python train.py --dataset="short read English sentences (LibriTTS-R)" --gain_aug_db=6 --num_classes=2 --norm="layernorm" --mlp_ratio=4 --width=160 --positions="sincos" --pooling="mean" --beta2=0.99 --batch_size=128 --epochs=149.9 --warmup_steps=6100
Rows from block 2, named by matrix and row number. Rows with one number belong to one neuron. Each number is 128 + 24 x the weight over its row's rms, rounded and kept within 0 to 255. All counts start at 0. Numbers have three digits each. After the name is the row's rms in percent of the matrix's.
# gate: MLP gate (model.blocks.2.mlp.gate.weight, 640x160), inputs 80-159
# fc1: MLP up (model.blocks.2.mlp.fc1.weight, 640x160), inputs 80-159
# fc2: MLP down (model.blocks.2.mlp.fc2.weight, 160x640, transposed), outputs 80-159
gate.483 022:080116135126095145111132128038129169122138130131128068114103111129132151129145169138130134151130134128133128169150127125133073087127128129125145142144127128103127129120123255132125149112107126127131128132119161128113126129126130148121131129
fc1.483 024:145128099100128123128116131137128124151136128125129136165137139136128116125127115115117100107128109095128123117128130128119125133130134125134130128000128125128137129130128124134129123128131133135126109144130136129122122127125132129128115120
fc2.483 037:038142173127127128137123128116255137123130124125128120141123128131144128125128125119127126128123131094129127129129129129134122130129139131128134128128079214129127128128124121141131132125133128128127129144255087125123128131125143202124128128
gate.484 040:126202128128128130128138130124142130108000081125126124123114125127128130128129128127128116129129131128131255169125128095142117159101129128128134128127127128130128127125128128126137128128127142129128134122124134203102152128128128137127128128
fc1.484 025:130129132132135124128111122128105128178175128128128127065132133126107106128118120096127128127122128127109128097123128131132098179144129129128125125126149129043126128128135171127126000128210128127121121123126071127129134129136122127128127096
fc2.484 047:128125129132191129114174106130128128122128121076117128128128128130128069128111128107116125115195127128128128133168127127132139128129128172099117128129128123122121049128085127125128128128114128115127130067127140128128128105127127128134129128
gate.485 019:146123171106130084132115128121109126131128127128133127123026127130128122130141116119122123120128128128128127121127164130122119116134131112129132129128128120121133124128116073104128121128128134133129140128128128120141099135128139117128255122
fc1.485 035:125129111130199129127091128137131127127255114122127128128128128125126126127124129122129128128129130129129128140131114129128128131128123131128135126126128000128131129133162130146129128128125128128127134142128128128129038128130127128128108128
fc2.485 036:128255015127127128134137118128128131128130130128128128128128127123132121129127128128095125092118128127129125131128133126132128128128000129133128134133128119128133134124135126125128128130127123121128131133132128121125128129122128128130128155
gate.486 016:126128129114143126233122127130120129135125127130128134119182047127128128123128130129128135127127128128128172129127124128127130199127129128128129129128141128119128129129128129122117126127130128127128125123128130124170129128128128038126127129
fc1.486 024:127128128126223135128127133135086128120130128124127124128128175128128128128128133128128125123128124128131126137115129114128127099124112127128118128143128124125129128127127127137127128117117128129121129137140139122128127087137129128125129127
fc2.486 042:162108118131131150000129140127135101129130127126127134134128135154122128142124133135138130127124122126247124128126159132114129125113170128194104128128113128125128128132155128128128122130124113128128129149124128128095073140132108128129121128
gate.487 062:124129124128128128128128128128131123127131139132129121128127124119128128127128132128130130132128130129128128136128098136129131128129105128129130128127130127137130130129128129128094127129132128128128128131129128128122128125128128128128129128
fc1.487 022:128131130130128120134118152003084119128142150129129141128108115124094115130122138124121122129128125130128138123127134130128119129128127126128128128129103116076135128140123121128135150129128128129128151082127127128128122105129128127140117119
fc2.487 053:128135060128129128133127128128128133111127134128116128128135115128129119129123128137195115117128128130128121128128128130140129171128131120129125158129101124126138135126141128125123128133127120122128133128129129128128134133128129128132125128
gate.488 027:125128130128128127127102125114103128129128129128127128130137129126110126128128149158137131129126121129128126048043127128129129128121128135127128127129129132127122146127135138128128128106131128128129214129148130128117129131127125131130126128
fc1.488 021:131128129121119161128130128127126129128134127128051106129110135138142129128128132129082072128130131127128175128129131116122086122049148128126139126128090126128127103126123129128188138128122127129128133128116128128132125139129126126129132124
fc2.488 044:128128128128127111131132127128128129128129128107127128127128128134131127130128128125129128128126128130128128129129128098097127129133146069128128129128130128128128128113216128122130129170130127130128129126128130127127129130127063128127129135
gate.489 044:122138146128128127128106128128121127105105107129127127122126128128128124126120104127121119125113126121127128127124128170121128129129131072135129154255161119128146211142109119130127124142127139129149132129113129129138124120123145126130168092
fc1.489 031:141127090129167131128202130129192132184160126130130130129128128128128139130134167146130131131138130138134149126128136127141130126082114163123126126126024157128088098093146255128128130113128104126092088126132125125125136143152107127126124142
fc2.489 069:124134131128113128129128128153128128128128133128105128128129118223130131145092121128087062064121128134128128128128130128130117128126195098163146104128128103161171203107171127104130126128127059128128135187135131117128111170128028225128128166
gate.490 012:131151129156115127128129124146130129133130127000131127144153135128131128128146125129127127127128173128127106117125124129128136132126126104126098146159128132126126242132130130140122120129159142112146126127127145129145130124128137176129126135
fc1.490 037:126131126129137127129126126128128129128124071128128176140149129128127128131127127128128140124128127128128127133128127127134128128112144129128000123128128128128000129128129129159128128133131128149136129129160074129133128128151127128169128127
fc2.490 033:130116128126078128160128133127145127128139142127072154123129127112134134128130128129131102127128125139211093136125143127128139128127127128129255132125128099128136153126128128134128136128128100128128132132124127114122128156120122128128128137
gate.491 021:127255128131115117129128129128123121130128126129125100124113128135132129128126119088107103112113109115117124120126128083097116128128128093146128128128128122129128158128123120128130127173128128128182128128128128128129128117128139128128169128
fc1.491 026:128091120127128131127151132144130144128231152133128140129147128124125127128138138153153134136145134131142142131129123128126138128074128166097128121122116240128112118128141145114124128128128120128128128119129161128119138147128127096128107129
fc2.491 068:128128128128128128128128123130137128130129129128115128128133126124126128128102128128106114089000128127156128128128129128128123128125163128128215098128128105128142141093142128117121140124128111128128151130128131128128090196128110124128127133
gate.492 040:165132130128126128129128128127125000138214128126128140128128126122121095119105128109072119128128105111098128095128131148211119135131130112150129128128128090208130124152126124128126100121142130129141128128128128131128126111128123128129116124
fc1.492 037:108127128129129116128128127131128243117029128128113128129099135131136169128149131162175138130128193133133128139128123103127135035120126136123127128128128139000119126117132133127124164127070124113127128128128155121128136132131126128106125131
fc2.492 082:125143153128127129135136120128128128128142128127091128128073127139129141130070139113094123047128129166128131128129126128129117129128255128128128117127129131128140135123134128094128129131129127123109130141130126128127092220127128128128141137
gate.493 041:130128127137129185126037180105129132125128126128120152124125127146162168128154147131128128142128130128128250120127128122127127161128127125123179140139129111120141128127128128127128059118128127135150128126128128130105124099177130130146131128
fc1.493 034:129127133199127131125127142125128128128119127127122122126124141160153227128167127127127105130129131127123130023128133124127122128129128089100144136140119127034129128126112119128128127067128129129128129159119128127130126127129160129128129128
fc2.493 073:135128129129120112127129117114128128142128128128128128120194121119126121126129129129128130130128128142130141109124121127124128125131120121122147112128137128125110127128125125130128128104121136134167128109122139128129125192129126128127128116
gate.494 048:125128133081125126128122127126117134128113127129128137126128129128130127128107126128128132118088114095125124126129128128127108125128130145128099136149128128128137128099128238125128128128128132128128129128128128136128223128128255128129224128
fc1.494 038:123126128016128128128126128119120127131119212132127126117126130129136128128111119082104128121099101097101166125127130130127122000065129125142139133145198128128141128138127125105139172128022154138128141203126128128129128081123128128094129128
fc2.494 071:128119128128129129126127128128129128128128123128128128128128131132125129128128128128168129185129128112129128128128125128125135128130088136000123129128128187096069116152112130150131128128129177128128120110123121139133139088128138128128137108
gate.495 104:094140164128102128119102126103127085133122128131125121112101147150141128120116111099059095037102086095109107090128138137128101141141165096159154160156152103145164164147107109153153121149136155146143158164099151151140107122093152144174155092
fc1.495 091:108137146128117128124102127108128091134120127130127120093097143160135127117109107094078083091091060094110119098128137135128102138141142098156178158161162095144165167152109097153154121140136167168152145154111152152135103084103154145160156099
fc2.495 097:128127128128135157105127128127111128128127126128192128127131132142121128128192128129165148200129128137126122128128116129132124128135121188106107145128134157127095088189000128128143128129126175128128102104121124136128148127128195130128128105
gate.496 022:128127129144161189119116128131130128093136136149133131135043111101126175129127128127124121129127128125128129128128128128129103138125138129127128129127126122003127100127129128138128137072123128190107147128123131128126127129127126128128132125
fc1.496 020:126127132127126120127117154039000130131137129051127129128069129130122128161117142128110126128128121109127128127138128157127126127094129128133128128162127128128128123147128128127128134127128127129127140133130128128102128129128124128131128126
fc2.496 055:128128128141128128128133129128196139145128125139128124127140128121124114116151130122129132128128128128128072128128127128128128106129110131123181134134174117125120122128123124127118128064123127129130128127128129131128134126132133126127128128
gate.497 036:128128065165128141114128124112126130129128058054128127125113127124131128126126128127120115129128128123128129117127129128128117133128128093132165144135140121176142137132112091130128131178126170132137130128115145145127128112111145127154210122
fc1.497 029:129129129130117127128136128129128128129149134127148128126147135134128123086127106116128128117123127120113127132128119128140159129127138147240114105095182128129227128129128128125124088120149128127129133101127124128128128125045079117219127128
fc2.497 064:125129223128128128132128127128128128128148123132125115130104129160117127129126118125047134128128128123130136128142119127062128128059128126128124111128098128122123123155134131128128127127130137196128127126104128143128054105128117128128103124
gate.498 047:127151128130136157128084161063128126118127127189127129093104128153187168131131130128127127126127128103104128107070145116016101128129135109129162134137143109128141128128113125127130140128128138146135130132112128130174119110128155126128137082
fc1.498 041:124130131153123139158126149093128120001126091126119116118123135220209162129140128103115115100126124103097136116126173128127100136143138111128131129128130096128137128128118100128143127128128130153139128133109134135132118126148136127129146119
fc2.498 061:129128135130128128126147143127129128178162129117143128128128129130127128043148128139212145161128128164073147131127128143125131127134115158111119130129128142122100109129080126130129128124124154128161111119131132134128141103129150128129113119
gate.499 043:119137166080128136128069129128060126120128128114128130121111128128132122127100127128123126177078104123118125106128128169128117148149194084134138219199150121128134130129121124144128120128127139128129203144113133128128123121084143131128130076
fc1.499 038:136128111128131128128129129128128128244209128144128128128146130126126128128128089128128128130163226147154136130128128128128136128128128172120046053033128128113128128128128169127127128128128123128128122118128120128128128130175127128125128131
fc2.499 056:201135128128128128128128128128128126147195128127122128129154127125129127128114128132116122074105134137129128128128159128141107041125129100148143122128129112129163255115138128117127128129125011124128162161127128125128125207110120128128127148
gate.500 101:109129146123119128128119128111128082129129128129128129118123134129127111078096109063063080057104057099071091103128160136127110130137150120154150149146167095181153149136093118158150117132131180147147137155109144141128119112117139162165155102
fc1.500 097:103109146120103128128114128108128110129129183128128130118114151129123115096098115064056088076103062090086083090133136137128112134137177120153134148154155100150143148155119122148158126132131162150139140163118144140128112112111146193168138095
fc2.500 144:128127128128157128128127129128128128128128126128156128128123132128127128047154128129177143178140128097107128123128092131128130128132077174076094131128128162127048046169049128134134128128128226128141117062124126134128175050128183128128128092
gate.501 098:148120117134128128128151112139135133170162128128161149154144127121128132135135134161144150144169163164155129143122122125128138122105117155070082094087099168107057110091136137112045128101128085105083098108144127114101145160148112128112115151
fc1.501 094:115187138098106128128106132117126121126091128128111128108116134155131128125123118104107093109097102098107121091128131129128113141151168113151142185184153093139199165141119113141172119128131172146153161136112128138129101071105144103141152098
fc2.501 118:145130128128128128138127127128128128128128129128092128150142120127129128132076128128116108000127128133132128128128142128128119172124151064164141124128128104167179169088228133121119128128128066128128140178145128126128108207128066128128128150
gate.502 077:128127128127128134128126128154128127125075128140129128130128128128174140122136112124127128127127128127128129119120128126125128127128128127128128126126147127123148125127128155130128129128140128128130131128116128128128160131102129125105128121
fc1.502 054:178128128120128112121128124127131128127128128126128128126127130130128128143129129128128134129128128128129128131132130127131127255130128128129128128129095127094128117130128126129129128130129128131123128129128128128131128128128130128129202127
fc2.502 053:129146128127128128130131124129127131126121130127112124128130128126133128170126128128096121077134128128125125120127000130133128128129182123118128135129128128179131137128131128127128127128127128125117137139079128127230127132130128128152131129
gate.503 029:153148127128130193145119129127144126122126127122128125127150126134128128119129125121128128131129128128128131129129126128131128127133128107128128127127123127128128127127128124126129129127127128133128135128127089127128128125131128127128128129
fc1.503 014:129224126128128130133127133128115127124128123125126135218128127130131142130155133130130131130130129130130132128128128125128128127103128129126108128125128128128128128112129137132128128124123128131125126128128133123094131138134128128125127127
fc2.503 034:125128140132130129127130126128120143128113128124125128128113129155129128168125128130125115127129128009115118135127123144139131128128129118130116134138127126129003124155132142130130129132124193120129122129123128135129128121129023129130127128
gate.504 037:086120132223128129128162125125138136129083116106128127138128135130128131128128121116129125117120115128129126123147128117129127255130112126121123128128126128129125255092124127129146126097129126128117136129132133052128128128130128129089128147
fc1.504 025:133120127128138201129126146130118120128129129242129152129117109127121125130128128126085117132129128128128181119127136130088112139142132128129140132129129106133130130132128128191129127127128137136156147000118157149130110110129128127111132119
fc2.504 062:118081154128128102128128134126125129138161126127103128128126089165131132128115108128000128130128126130135138128129128129113132133135130122128140105128121130128128128128128131107130128128105130133132128125120126128128125150143084128128114128
gate.505 035:131127127130129128128124128128127143130105064132121128127127127123126099128120130129129134132132130189131128131128128129155129131128111132128128128126128128126125137128131129128000128128128128128128122126128128126126128128130123128128128129
fc1.505 013:140127128127151128135128128107128247153126122110131129128130122119113111127129129131137133144136063151130127131128125122185132150122106133128137128118128130138120144130143134126120128114123128126139113128133060123110131107128119122140121128
fc2.505 032:135122128129102128097128128127165163128128128129133126176128135254126128102142126128130134157130128121132128129128128129123128128126171128124131134129128129121128128130149128147179181100021128131142094129125128129128141128129128128126117132
gate.506 043:128128102136120163095120206104128139113126136130128136121127127255200149161156125125123109127128128108126128099070129088130128122119128128060133128144128128121128128120128131127128133116124126128129133127126128084100128128118128125113128130
fc1.506 038:128086127115127127158128121128128130135130133108135128128129104089072013128073127128128125128127124130128126128153127128130135154139133142129108121086130128155128129162130129128128127128128130128128166135129130129170128128127128131128128128
fc2.506 061:126134126127127131130127128128127145033097128122128128128128126130127142171008127122112125111128129139127127133157139129058123168105154123143128128127132112134171142123141141122128130129141101167101132155132127127127115147127128128128155134
gate.507 049:132129129127106128128133128146135125128121255128128120119128128133130128129128123121125124127125126126127128096128129128128128137134131115131134130132130117136135084131118120128138126136128142104128128128115124132131121123128144128130129127
fc1.507 017:127111122078128151127116128161128129128137152128125157128130128121134135128128134129131133131170132133128140137128142113127128081125128135114202121129117129110121116090137134131134203100099118128121121127128129118119129165134119124110125132
fc2.507 028:128213107119136127129126129132126128128170124122128128129128127114069127128120126129127126107128131123128127116120134126128112081128137090129127128123133125135131140123155127141128128122127121128129144039159129125050125130127122123132126255
gate.508 034:128145121000140153164150141146128156115120123128127128128128127128131130143126128153128132128121134128129137129107120074127143138083128170113128127127128142096118116118130134121102118128128108062128119120118128126127161128128128124040122131
fc1.508 035:128076134132138128123112127121128126132148177131128127112127116105118119123123140130128122128127128128107122088128130137129144130167130126135131132129128126130132089138125124129255119134136135165104107129128134128128125123123132130222103128
fc2.508 033:129132128122116144135126105126128144121113133127147128112128120127145123152128118103127074128124133126116128131131115124127127128127130126127128127111182128112142148086138168112129155127129122130115130128141128123119130136119128126126159134
gate.509 043:128128129128126128129130128140128128128128130124128124133134128126128128128128128128128128129128129129130128127128128084125166128128106151128128128128125128128128128127129128129127128128132128128123128128223128128128229128104128128201128128
fc1.509 039:128130127128127128139131128133127128128128127122129117131133128127129128128124128129130128129128121130129094131127126110129147116123113131128128128128128148133127128106130132128101128128125128000137123128137128099128135128128124128128128131
fc2.509 059:128113128128130096128120137130081129128130125128130128128130132157127131128145128129130131154128128128143113226127131128128131126128123092145127136129128141138142159128169152133138117125127073132128220121095127129129141249128129128128128130
gate.510 028:128128108140121144128134129125127128128129127128127122125127133128178124109089114118107129123128128116129129140129120130127135099111128128128122128127128128147128128127132132126129155144076128128133128128129125127127128124153128128128128128
fc1.510 014:107036119128127128069127131068125114128129194118126127133157124117127126130128139160128144128130128128128089138186131145133068102130131127128130129129124125129131129130127137132128161117126129131119128131131146128127126129118125132126129124
fc2.510 034:141128130129127158132128126127128131110126001125128128126128115129140125128129128125128130128129128135137120132128135124123130129128127128128118128128128127129172128114156123150112128125130001130129128131130128128127131131122131127128131128
gate.511 026:128071123135128132128130116143128137126136128129129128169189168151140127142125131139144148124128155020137128136115111126100144098114074138119126121093114142114114121126139134098103127128128114121095116121138125123119144147133123108104115132
fc1.511 029:128121115139128128128140125146128140121212128128126134152162147142142135141108133144153151128129165142134127000122121125128164116122113133122082124125116140127121081120134134113120127128129121116124106128137115118112137150162124084097117137
fc2.511 044:142128126128128129102128128128130129127128128130146128128047128134127138128139128133159174161160128107134128125128113122125133128174106128112112137133127152127096108134086128134134188109124155128128101087128129134128147105128171128122128103
gate.512 331:255128124129148188112128151128128128126128128128151146130000123128128128128128132127118134118128127127128127127128128129102128129129128128128132128114128127133128128128128128128128128128128128128122205129131138129128128122127128192151128128
fc1.512 384:125000129128128128129128132128126170128128128128128128128128128128128124128128130129128128125121125128128122128128128132128128128128128128130128166133226128118128128127128127128122128128130133128127129128146141128128128128125129128135128127
fc2.512 202:128128128128000127128128129113128125123128128127130128128128118124128125127144128024128128130128128117125144127128128128128128128128137128125129114072128128127128117101129127133127128128128131143126128101120128128128107109128126117128106128
gate.513 022:130134125128129131128124133139126128128136127126116121125128121131152128128128122128000126124129123118128142141143131118128127127128134122143131122130098121137128130128100115135140129128128129128136130161124127127139126127136157128128128127
fc1.513 040:133129000127130118128128122123142128130128126124134128128128128128128121128112127128129128127125137128127125153129128127127128132128128128130128128128128128128130128128128128128131124128128128128128128128129127138129127128128128127090128128
fc2.513 056:131124127128128127126124143128125123166127133127109128127241100092133128103129127130127203118128128130125127129129129128099128128128107128128130128128128126000129128128130128128128140129129126128129146128121129129128129129128155129126128129
gate.514 018:130130127124128000128129128093116126143124125127073125196121146135131130131128128128126126124128125124116133002134130127125127130128122122130128139141127136130131127128119119128127126128127128128127150127125123127132129119128201127141128127
fc1.514 022:127195041126128132128127128129128117127128129123128251220132134127129130129135137150141130134131131132130114131129128124128000126128166128129136129128128128128129129129131129133128131126121129128116128129129138127103128127126125133038105128
fc2.514 062:127129128128128128127129128128129130128114130128135128128147128122129126128128128127125123127128128180255128129125128120135127132127056128128128127128129124128134136127135127128091128128129116128128139128128129127128121137116125128128129132
gate.515 061:119131137128128127149128110116128110127128133130130128125127140128121107126117119116111114102120101113126119109128128128130127167142139122133129139134136126128142140134122117128134099129150134131165145131126129179000116115115145128128130115
fc1.515 027:119128155124107122093117105116128113129140137131150109120128137122128108102107127106097097071111109119123065120128139131128127146142142092154115162148188115196167120142086100133139105182146148132138135133105135161128121115115180145129136109
fc2.515 046:117122144132128129124128102122125128128128122127129125132128131143126131128132128136119155138134128122133128104128110127123094128134107128112121129129128144115100090130101128135159128126129169128137106116190131140129087105128087128123128116
gate.516 025:151128125120153128130126119127127216129126127124130133115127118128128107123124129134129108130129129131131132135128127129128128103128126128135146128123116128131129129133128128122153185156055130128128128128118118127134128126128125127137128128
fc1.516 031:127153128131127158124148153134132128128130129129129139130127129129132135128130129129127127126131127127127129113127128052098128127131129128125255146137126128128128125126128128132128130120125128128127128128132128128042128129128134146122128128
fc2.516 063:128130121128126128128135127127156126127123128128085128126128129146180127130096128130136125117130128150128124130085176121119118123128244128133128134128113119129231181127170128108128036129128056158126130210132136128128130230128129131100129131
gate.517 036:131128157128128129128130128128128128128127127132131131128128127128127128129125129129129128128128128132127128128127125126129131128128128128128128128127128128128128129127128129122128129128127128124128128129127122128128133123128128255129125133
fc1.517 006:124141175135128128127123128125133143132124132135133129191130127125122129124126129129127124162158123133132119208123125116195000136112121127135128132133131130185128132133128127120132127127131132129137133133126125132128133050126131144137128131
fc2.517 013:128158129128118125132126176104128121130198133125117129136128190127121128129116127130000128125141127130131127127128129129154128127116129110132128129128119131131129129128135128135128128127129128125147129150127131124130125154127131128127129135
gate.518 013:179103116129128130128128156134128129128102126128127125100149125227145178166129122128129138128128137123128134128128128086122128101127129128125126127126049128053000126117128129115128167126127127128104127126128128126129128172132127126084127129
fc1.518 021:129117113128061145128130159181130147127129127123126126134128128170170159134128129128128138128129142128131135127128128107093128111128128128101128127094124128115128094117128128128152128128127120128116130118128126097129128215131128118105128129
fc2.518 045:176128127130129128129128128135124128125132127128128128127073135116128128122128129132137133128132255121101133128125121127127129121130113136122120130129124129125116000129128125159149128118128137128134125123135132142129131073120144128129127118
gate.519 040:133130128138121131129132132129130129129160128125102070128131124128114128109145180129129121147177131152131132255137128120133150154127128139127127127126139118126134160122128128133123126125134128128126139127111136125128124115129127128154139125
fc1.519 030:148130128166128130124127142128128128128129114034129128128131126124125125122138129129130105139240140141137131145130129121140142168136125128128128128127113122127070128121124127134126121123143146129128128089126090127128128127126129130165128120
fc2.519 055:120128128128129128128128130134134128129168128128135126135128128130125123128135129128132065173130148000130129125128125128142190126148128128119128128128109130127124124148128129139126129123109133128135110117127129129129124109138128128125127131
gate.520 050:130147119116136128231098131117107114138118128129121128128128128129126127100158072059040109073107044106124115108128137119094106135132147085138128150150134098128159142130105110148138123128129149138128132131128128128128105093113152128128146101
fc1.520 057:127110128128125135120146127129143190123128128128128128128092126126128137164142165157155153167146160149143174190134101128129137074119125159123128125126128145128110066125139145124107148128113117128120115124128135122115142143128116128124115145
fc2.520 101:127152128128122128129131120128127128128157129128091128129148105163131128143066128120084111082118128127171128127128128128128100128126151043196146119128125116128187182102235138127123128128128069128128165250138137128128101185128110128128128169
gate.521 023:092121125128187153128132136128128143146080128140128128132139126147135158132126135136136175124129136118129133135122127106128130108059118149105128112118102146080107109109153151122029130096126106122099128118141126103106147139170108093111116136
fc1.521 014:139130154128121110130125124103123107131131128128128117127128130103105105123138122114114060148127123124125126121130128138129062154145129104146128145143171106177152167172089102140142109184134150136255129143071128138133104080124153138173148118
fc2.521 036:127134128128012127131128127104074065135123135127128128129116126124129127118114128120121109007125129135119128128128132139130107128129138128149132117127098123145145134127152123119128128133086118127128137161133128125127116148127108128128128136
gate.522 041:117135147128075128108115113124120115137153169131126097115109131154134128127121117109108106118114101109113153115128144132125106135147140112168145138149148085150163177135111098176215124131131174138151141162110145158000102095115142138210175122
fc1.522 039:139126117128141131132135134128135156123139126125128140138142126124125131131133139142153170152148163168195131139128119126128133123039121138118089118125120142119111114120142151092000167121022111120107122112146120118123143144139117112063109139
fc2.522 057:129163128128128128130128128128176128128125132128101128129128124121135127130089128128005119068126128127129128129128154125131123127125164127151145118128128027129181179109147123110121128129127052128128154140143135085128112183128108128128129137
gate.523 057:129118128161125134200128135163127136133131128131117101119124128130141181129129128126123127129109135117114129111128128126114128128130128127128124128128129128128245129114132128124255127102131128128144105130128142142129127129128129128141128128
fc1.523 049:128179128099132085106133127119157129128086133098112128222129128126092101128125128128128129128130125130128128150124128128161137132125128173131128128128125128128117128137128128139070128148128128119117123000128122122128128138128128131130128135
fc2.523 079:128128127128128131128126125113128129133128128128126128127096129131147150153113127126050117083000128152121121131129129128128126129122142128131245132128131127129128176135128128106132106156128118072111132139114125126127089153126111128128128132
gate.524 014:154134132198068128119192118112128129129128114125130121131133141161162132123127093128129129129128126130111111116078112119132146134126116129128125128128128131131112106128131128128069095128126128119140062127123170127050140121130128129129117132
fc1.524 055:128126127109133113138128128128128127123132126126159132130125111123118128125129128136128125130131123128128128131128128128130128128128128135128160128128128128130127128128131131133127128130128130128128113128128125122126132128124125124128128127
fc2.524 061:112129127127128127130127130137127129131129059130084127130124130132128128131122128125116127114126132128128127127128127128128128130126132094127128128128127067132133145129141143128128128053128123128152131128125125109127126138127124127048127131
gate.525 026:128128129129127136138131136124111165127128127132123066049119122134136255131154148130129134142129133128128134127125128127094133127128129128127119127134133127128138130125119128128128128124127128128131070135116128132129118108111131127134136128
fc1.525 032:135132101128142108131155123136162065128128108128128219239165128129116041128119104117128128114129128129127126129128126128147134132136128143162124124105130150128126128131149138253133120166130142119127122122125113127129147128155107123129099154
fc2.525 050:124138133040128131129128115128128131128142127127104128132116147132132164126128127123071114104094140133127122131129128129129119134120202127142130128128124129135140227128145129106140129128136096128041128141107066073125126166127084128127128129
gate.526 117:115148148128117127117100127108120106129107138144115109100105139143129117110105102095090093094093081088095096062129144153128107139148162104149144153150161098153153143146110111152151113142140160145165152151109174150142102094098169152146153046
fc1.526 106:141121109128140129139161129148139150128135119109141146160150120110128142147157154156167164168164170174160158178127112119128154101107104098098112102105095162107073103109135145105106163112115098113092100103148108100113150166154105110111098152
fc2.526 158:128129128128119128129129128123128128131136130128093128128133109126131128129074127128104105064125128157137128134128139128123108128127228097175156101123128106128207199089212128121124128128129037128135144254132139123128110192128083128112128160
gate.527 029:131128137116129122128110128118119129116138129122140181129128126128128126123129132128126128127134088140107128129153137133128127255126128120131186131136127114134138132131110126128121129133109137129127128208143125118127128118127128147212140135
fc1.527 027:128133129150130136138136129136131127151126024124125113129128128128129134133127120125128129128123128123130128099128125104129131128063127129117128126126086227125124124126131130128130128118127110126130151128129129126128242128128125128127137132
fc2.527 027:128129130125128146130123126128131129116120131082132127121134136131128128252124126130128128118129128134129125136127129128129127132131138127151116128127144134139128131128130133131115248115128127124106147126173126128127128173121147128127133128
gate.528 158:138128109128135140139161130141134151126143114127149136145140081095127133141149154163167183162162175207153157178128083120128154120113113185111122105107102149109111109110159146114110137118122111105108104099142075105112151153147097108104111149
fc1.528 154:110130154127121114120098125091109100130123152140102112107109143164137126115094100090091093088084087074103096094128141140120090140141150084153143165157158095150158153161108111146146117145145156172148153157108153158145098098107155147154150100
fc2.528 145:127129126128127128135129128128128128128128130128081128127131086125143128157086128127056102060126125128131145128128136114128128147124133064166149112128128081128172171088200127096108128128128071128128140165134131126128102203128091128128128143
gate.529 031:127128128095136128124073128128118124146133128128128130128128132128130128115128134128118127127126100097128097122130150100116000127139134102128129129137126095098020127036045096129128128095130128157110128137137137129113125148128155133128156106
fc1.529 023:154132125128146128161128145128128114128128126127127126128143118165115126125127095118128135127128071117128132139128128086076255132128128121128118128126184127126151129128127125129127121130135145128129124126125129088153128112134129109134128128
fc2.529 046:129126126135130127122111143134128127111089128128163129125131128109118128115203128138189133165128124128130128128128217127128131128127128163133129128129128128128127129131074128129133127121124000126128128120135127127127083126128169128128128080
gate.530 083:147123117128163128128140131139128149131129172128128128132143119127131133152151141189196194157144184173216152160128117121128152122114099141108107099114111170086080106113137139103101134110122072092114096071146107109125144149144100103080103148
fc1.530 086:145123112128198129128142130142128156140131127128131128133144122125129136140154141181178164154145174169185148149128118120128150117116104141086105107114092167102035104103137136096097138114124052095104108092148106110125143180144117107061101148
fc2.530 128:124126128128128128128127129128128128120110127128154128128128132113127128115170128130166142183149128089068128117128071128128132128132059146064110131131128149125047020154060128143128128127128205128128091013127126132128174041128151128128128090
gate.531 051:149130079128158126128129100128141147143150132174130122125128124107126128129144118133130132131173169133122149145128124128129136129128114155118129066101112152128128098125146197125113134130124089110128115126137117126113134145131066114127119143
fc1.531 062:146129128126131104128128094130137128134182128132128073133143128126126127129134079132158154100159169150132128136127127128128134127128125147123070061000104180128128080127143136125128129131128102127128110119129118128128155134137092123127126183
fc2.531 080:128126128128128128082128128128128128127145125128128111137090128127127128128132128123142114143131128105117160117128128130126200128129119128106123095128120188127039071159125119180130128127128233128128118101125129135128129076128130128128126082
gate.532 050:139153126127128128126113136124128111132128052132120128124083099142172128118088094079073097082100057060096123101127143130123112152128139089137130150150146104149138140132103101135167114128135145138130128144127131116129110093122160132128147128
fc1.532 045:128108126129128130129173129143128141079128128126138129136142121080114128153143175169154153159143162214165130178142090127148164110117120169121128112118126130128117123127153158127117139128101119125124118115142128116127137043129102126146106146
fc2.532 062:127137128128115128163129113142128099128115225128117129129126100122143128140055128128105096033126128126133128128126129123140113127124159114128153111108142099154149159042185128116116128099147093113111165147145133121128080152128091103128128148
gate.533 020:128129123116124114044129118060130125128135133130146146126128128129128131137126182136124129127127125127127127139175129159110128126126142125120133133137128121123129136127127128127127129131128127220055120132128129068129127132138131138135127129
fc1.533 022:143122128137129139137128134129080131125131126131127115131128115127125129128127114127128123122128132118127129093111116129117134125123129000108092110112127135128034127128160154124132129113128116122141128119128127131126128128132107109124127183
fc2.533 075:128131073128127133129128012128128128128128128126125136159165129122137128117116126128127128101126128128077127129128110132133125102128134132107128128128136128128131096131130114124128128132129144121126133132169128127128128133127127128128129129
gate.534 027:126132128128129128062128119123134128129066142129128119128128127125124128123127128143175127129165141162181010176126127122138129128128128129124124128128118131127127183121130130130126129150127126128128127128127129098122131130126128128171127129
fc1.534 029:137130127125128123128091114128128107127138123126128128131127128129129094128128126127123123146128128124128129128128136128128071130000158119127128128128128122128129125128125123129129128123128127140124153132128128135130125130124186126128140122
fc2.534 059:128129129129120128128129118130127123129135124128126131130128128128128129127055129125119122116126128128127132128127124129128126128128128128127131114127122128127124125128128126128127128129128123128128128131128170130128255137128127128128128129
gate.535 026:129136128129130128130072127143126145130128128129114130127133126129126126118109127128116128115128130134130128132127131128128128129132129128128128127128128128141128128129172128132132126136130128130125121126128034128138127128129126089128129128
fc1.535 018:133129129128128117127128129126118118125135059096137129132128128129132133128153131127125127128130127129127124111128130146153125127151133121126115145146235118142152128127117137134123120126136127146128142141127133129141103137119141129129130108
fc2.535 048:140128126128127133128128128128170125024127128128128128126134126128130119120127128128128127127139128126128130255127134124127122128135032132130135123120129124128136128125128128129121126162117126126126143128128113127127127128129127127127134038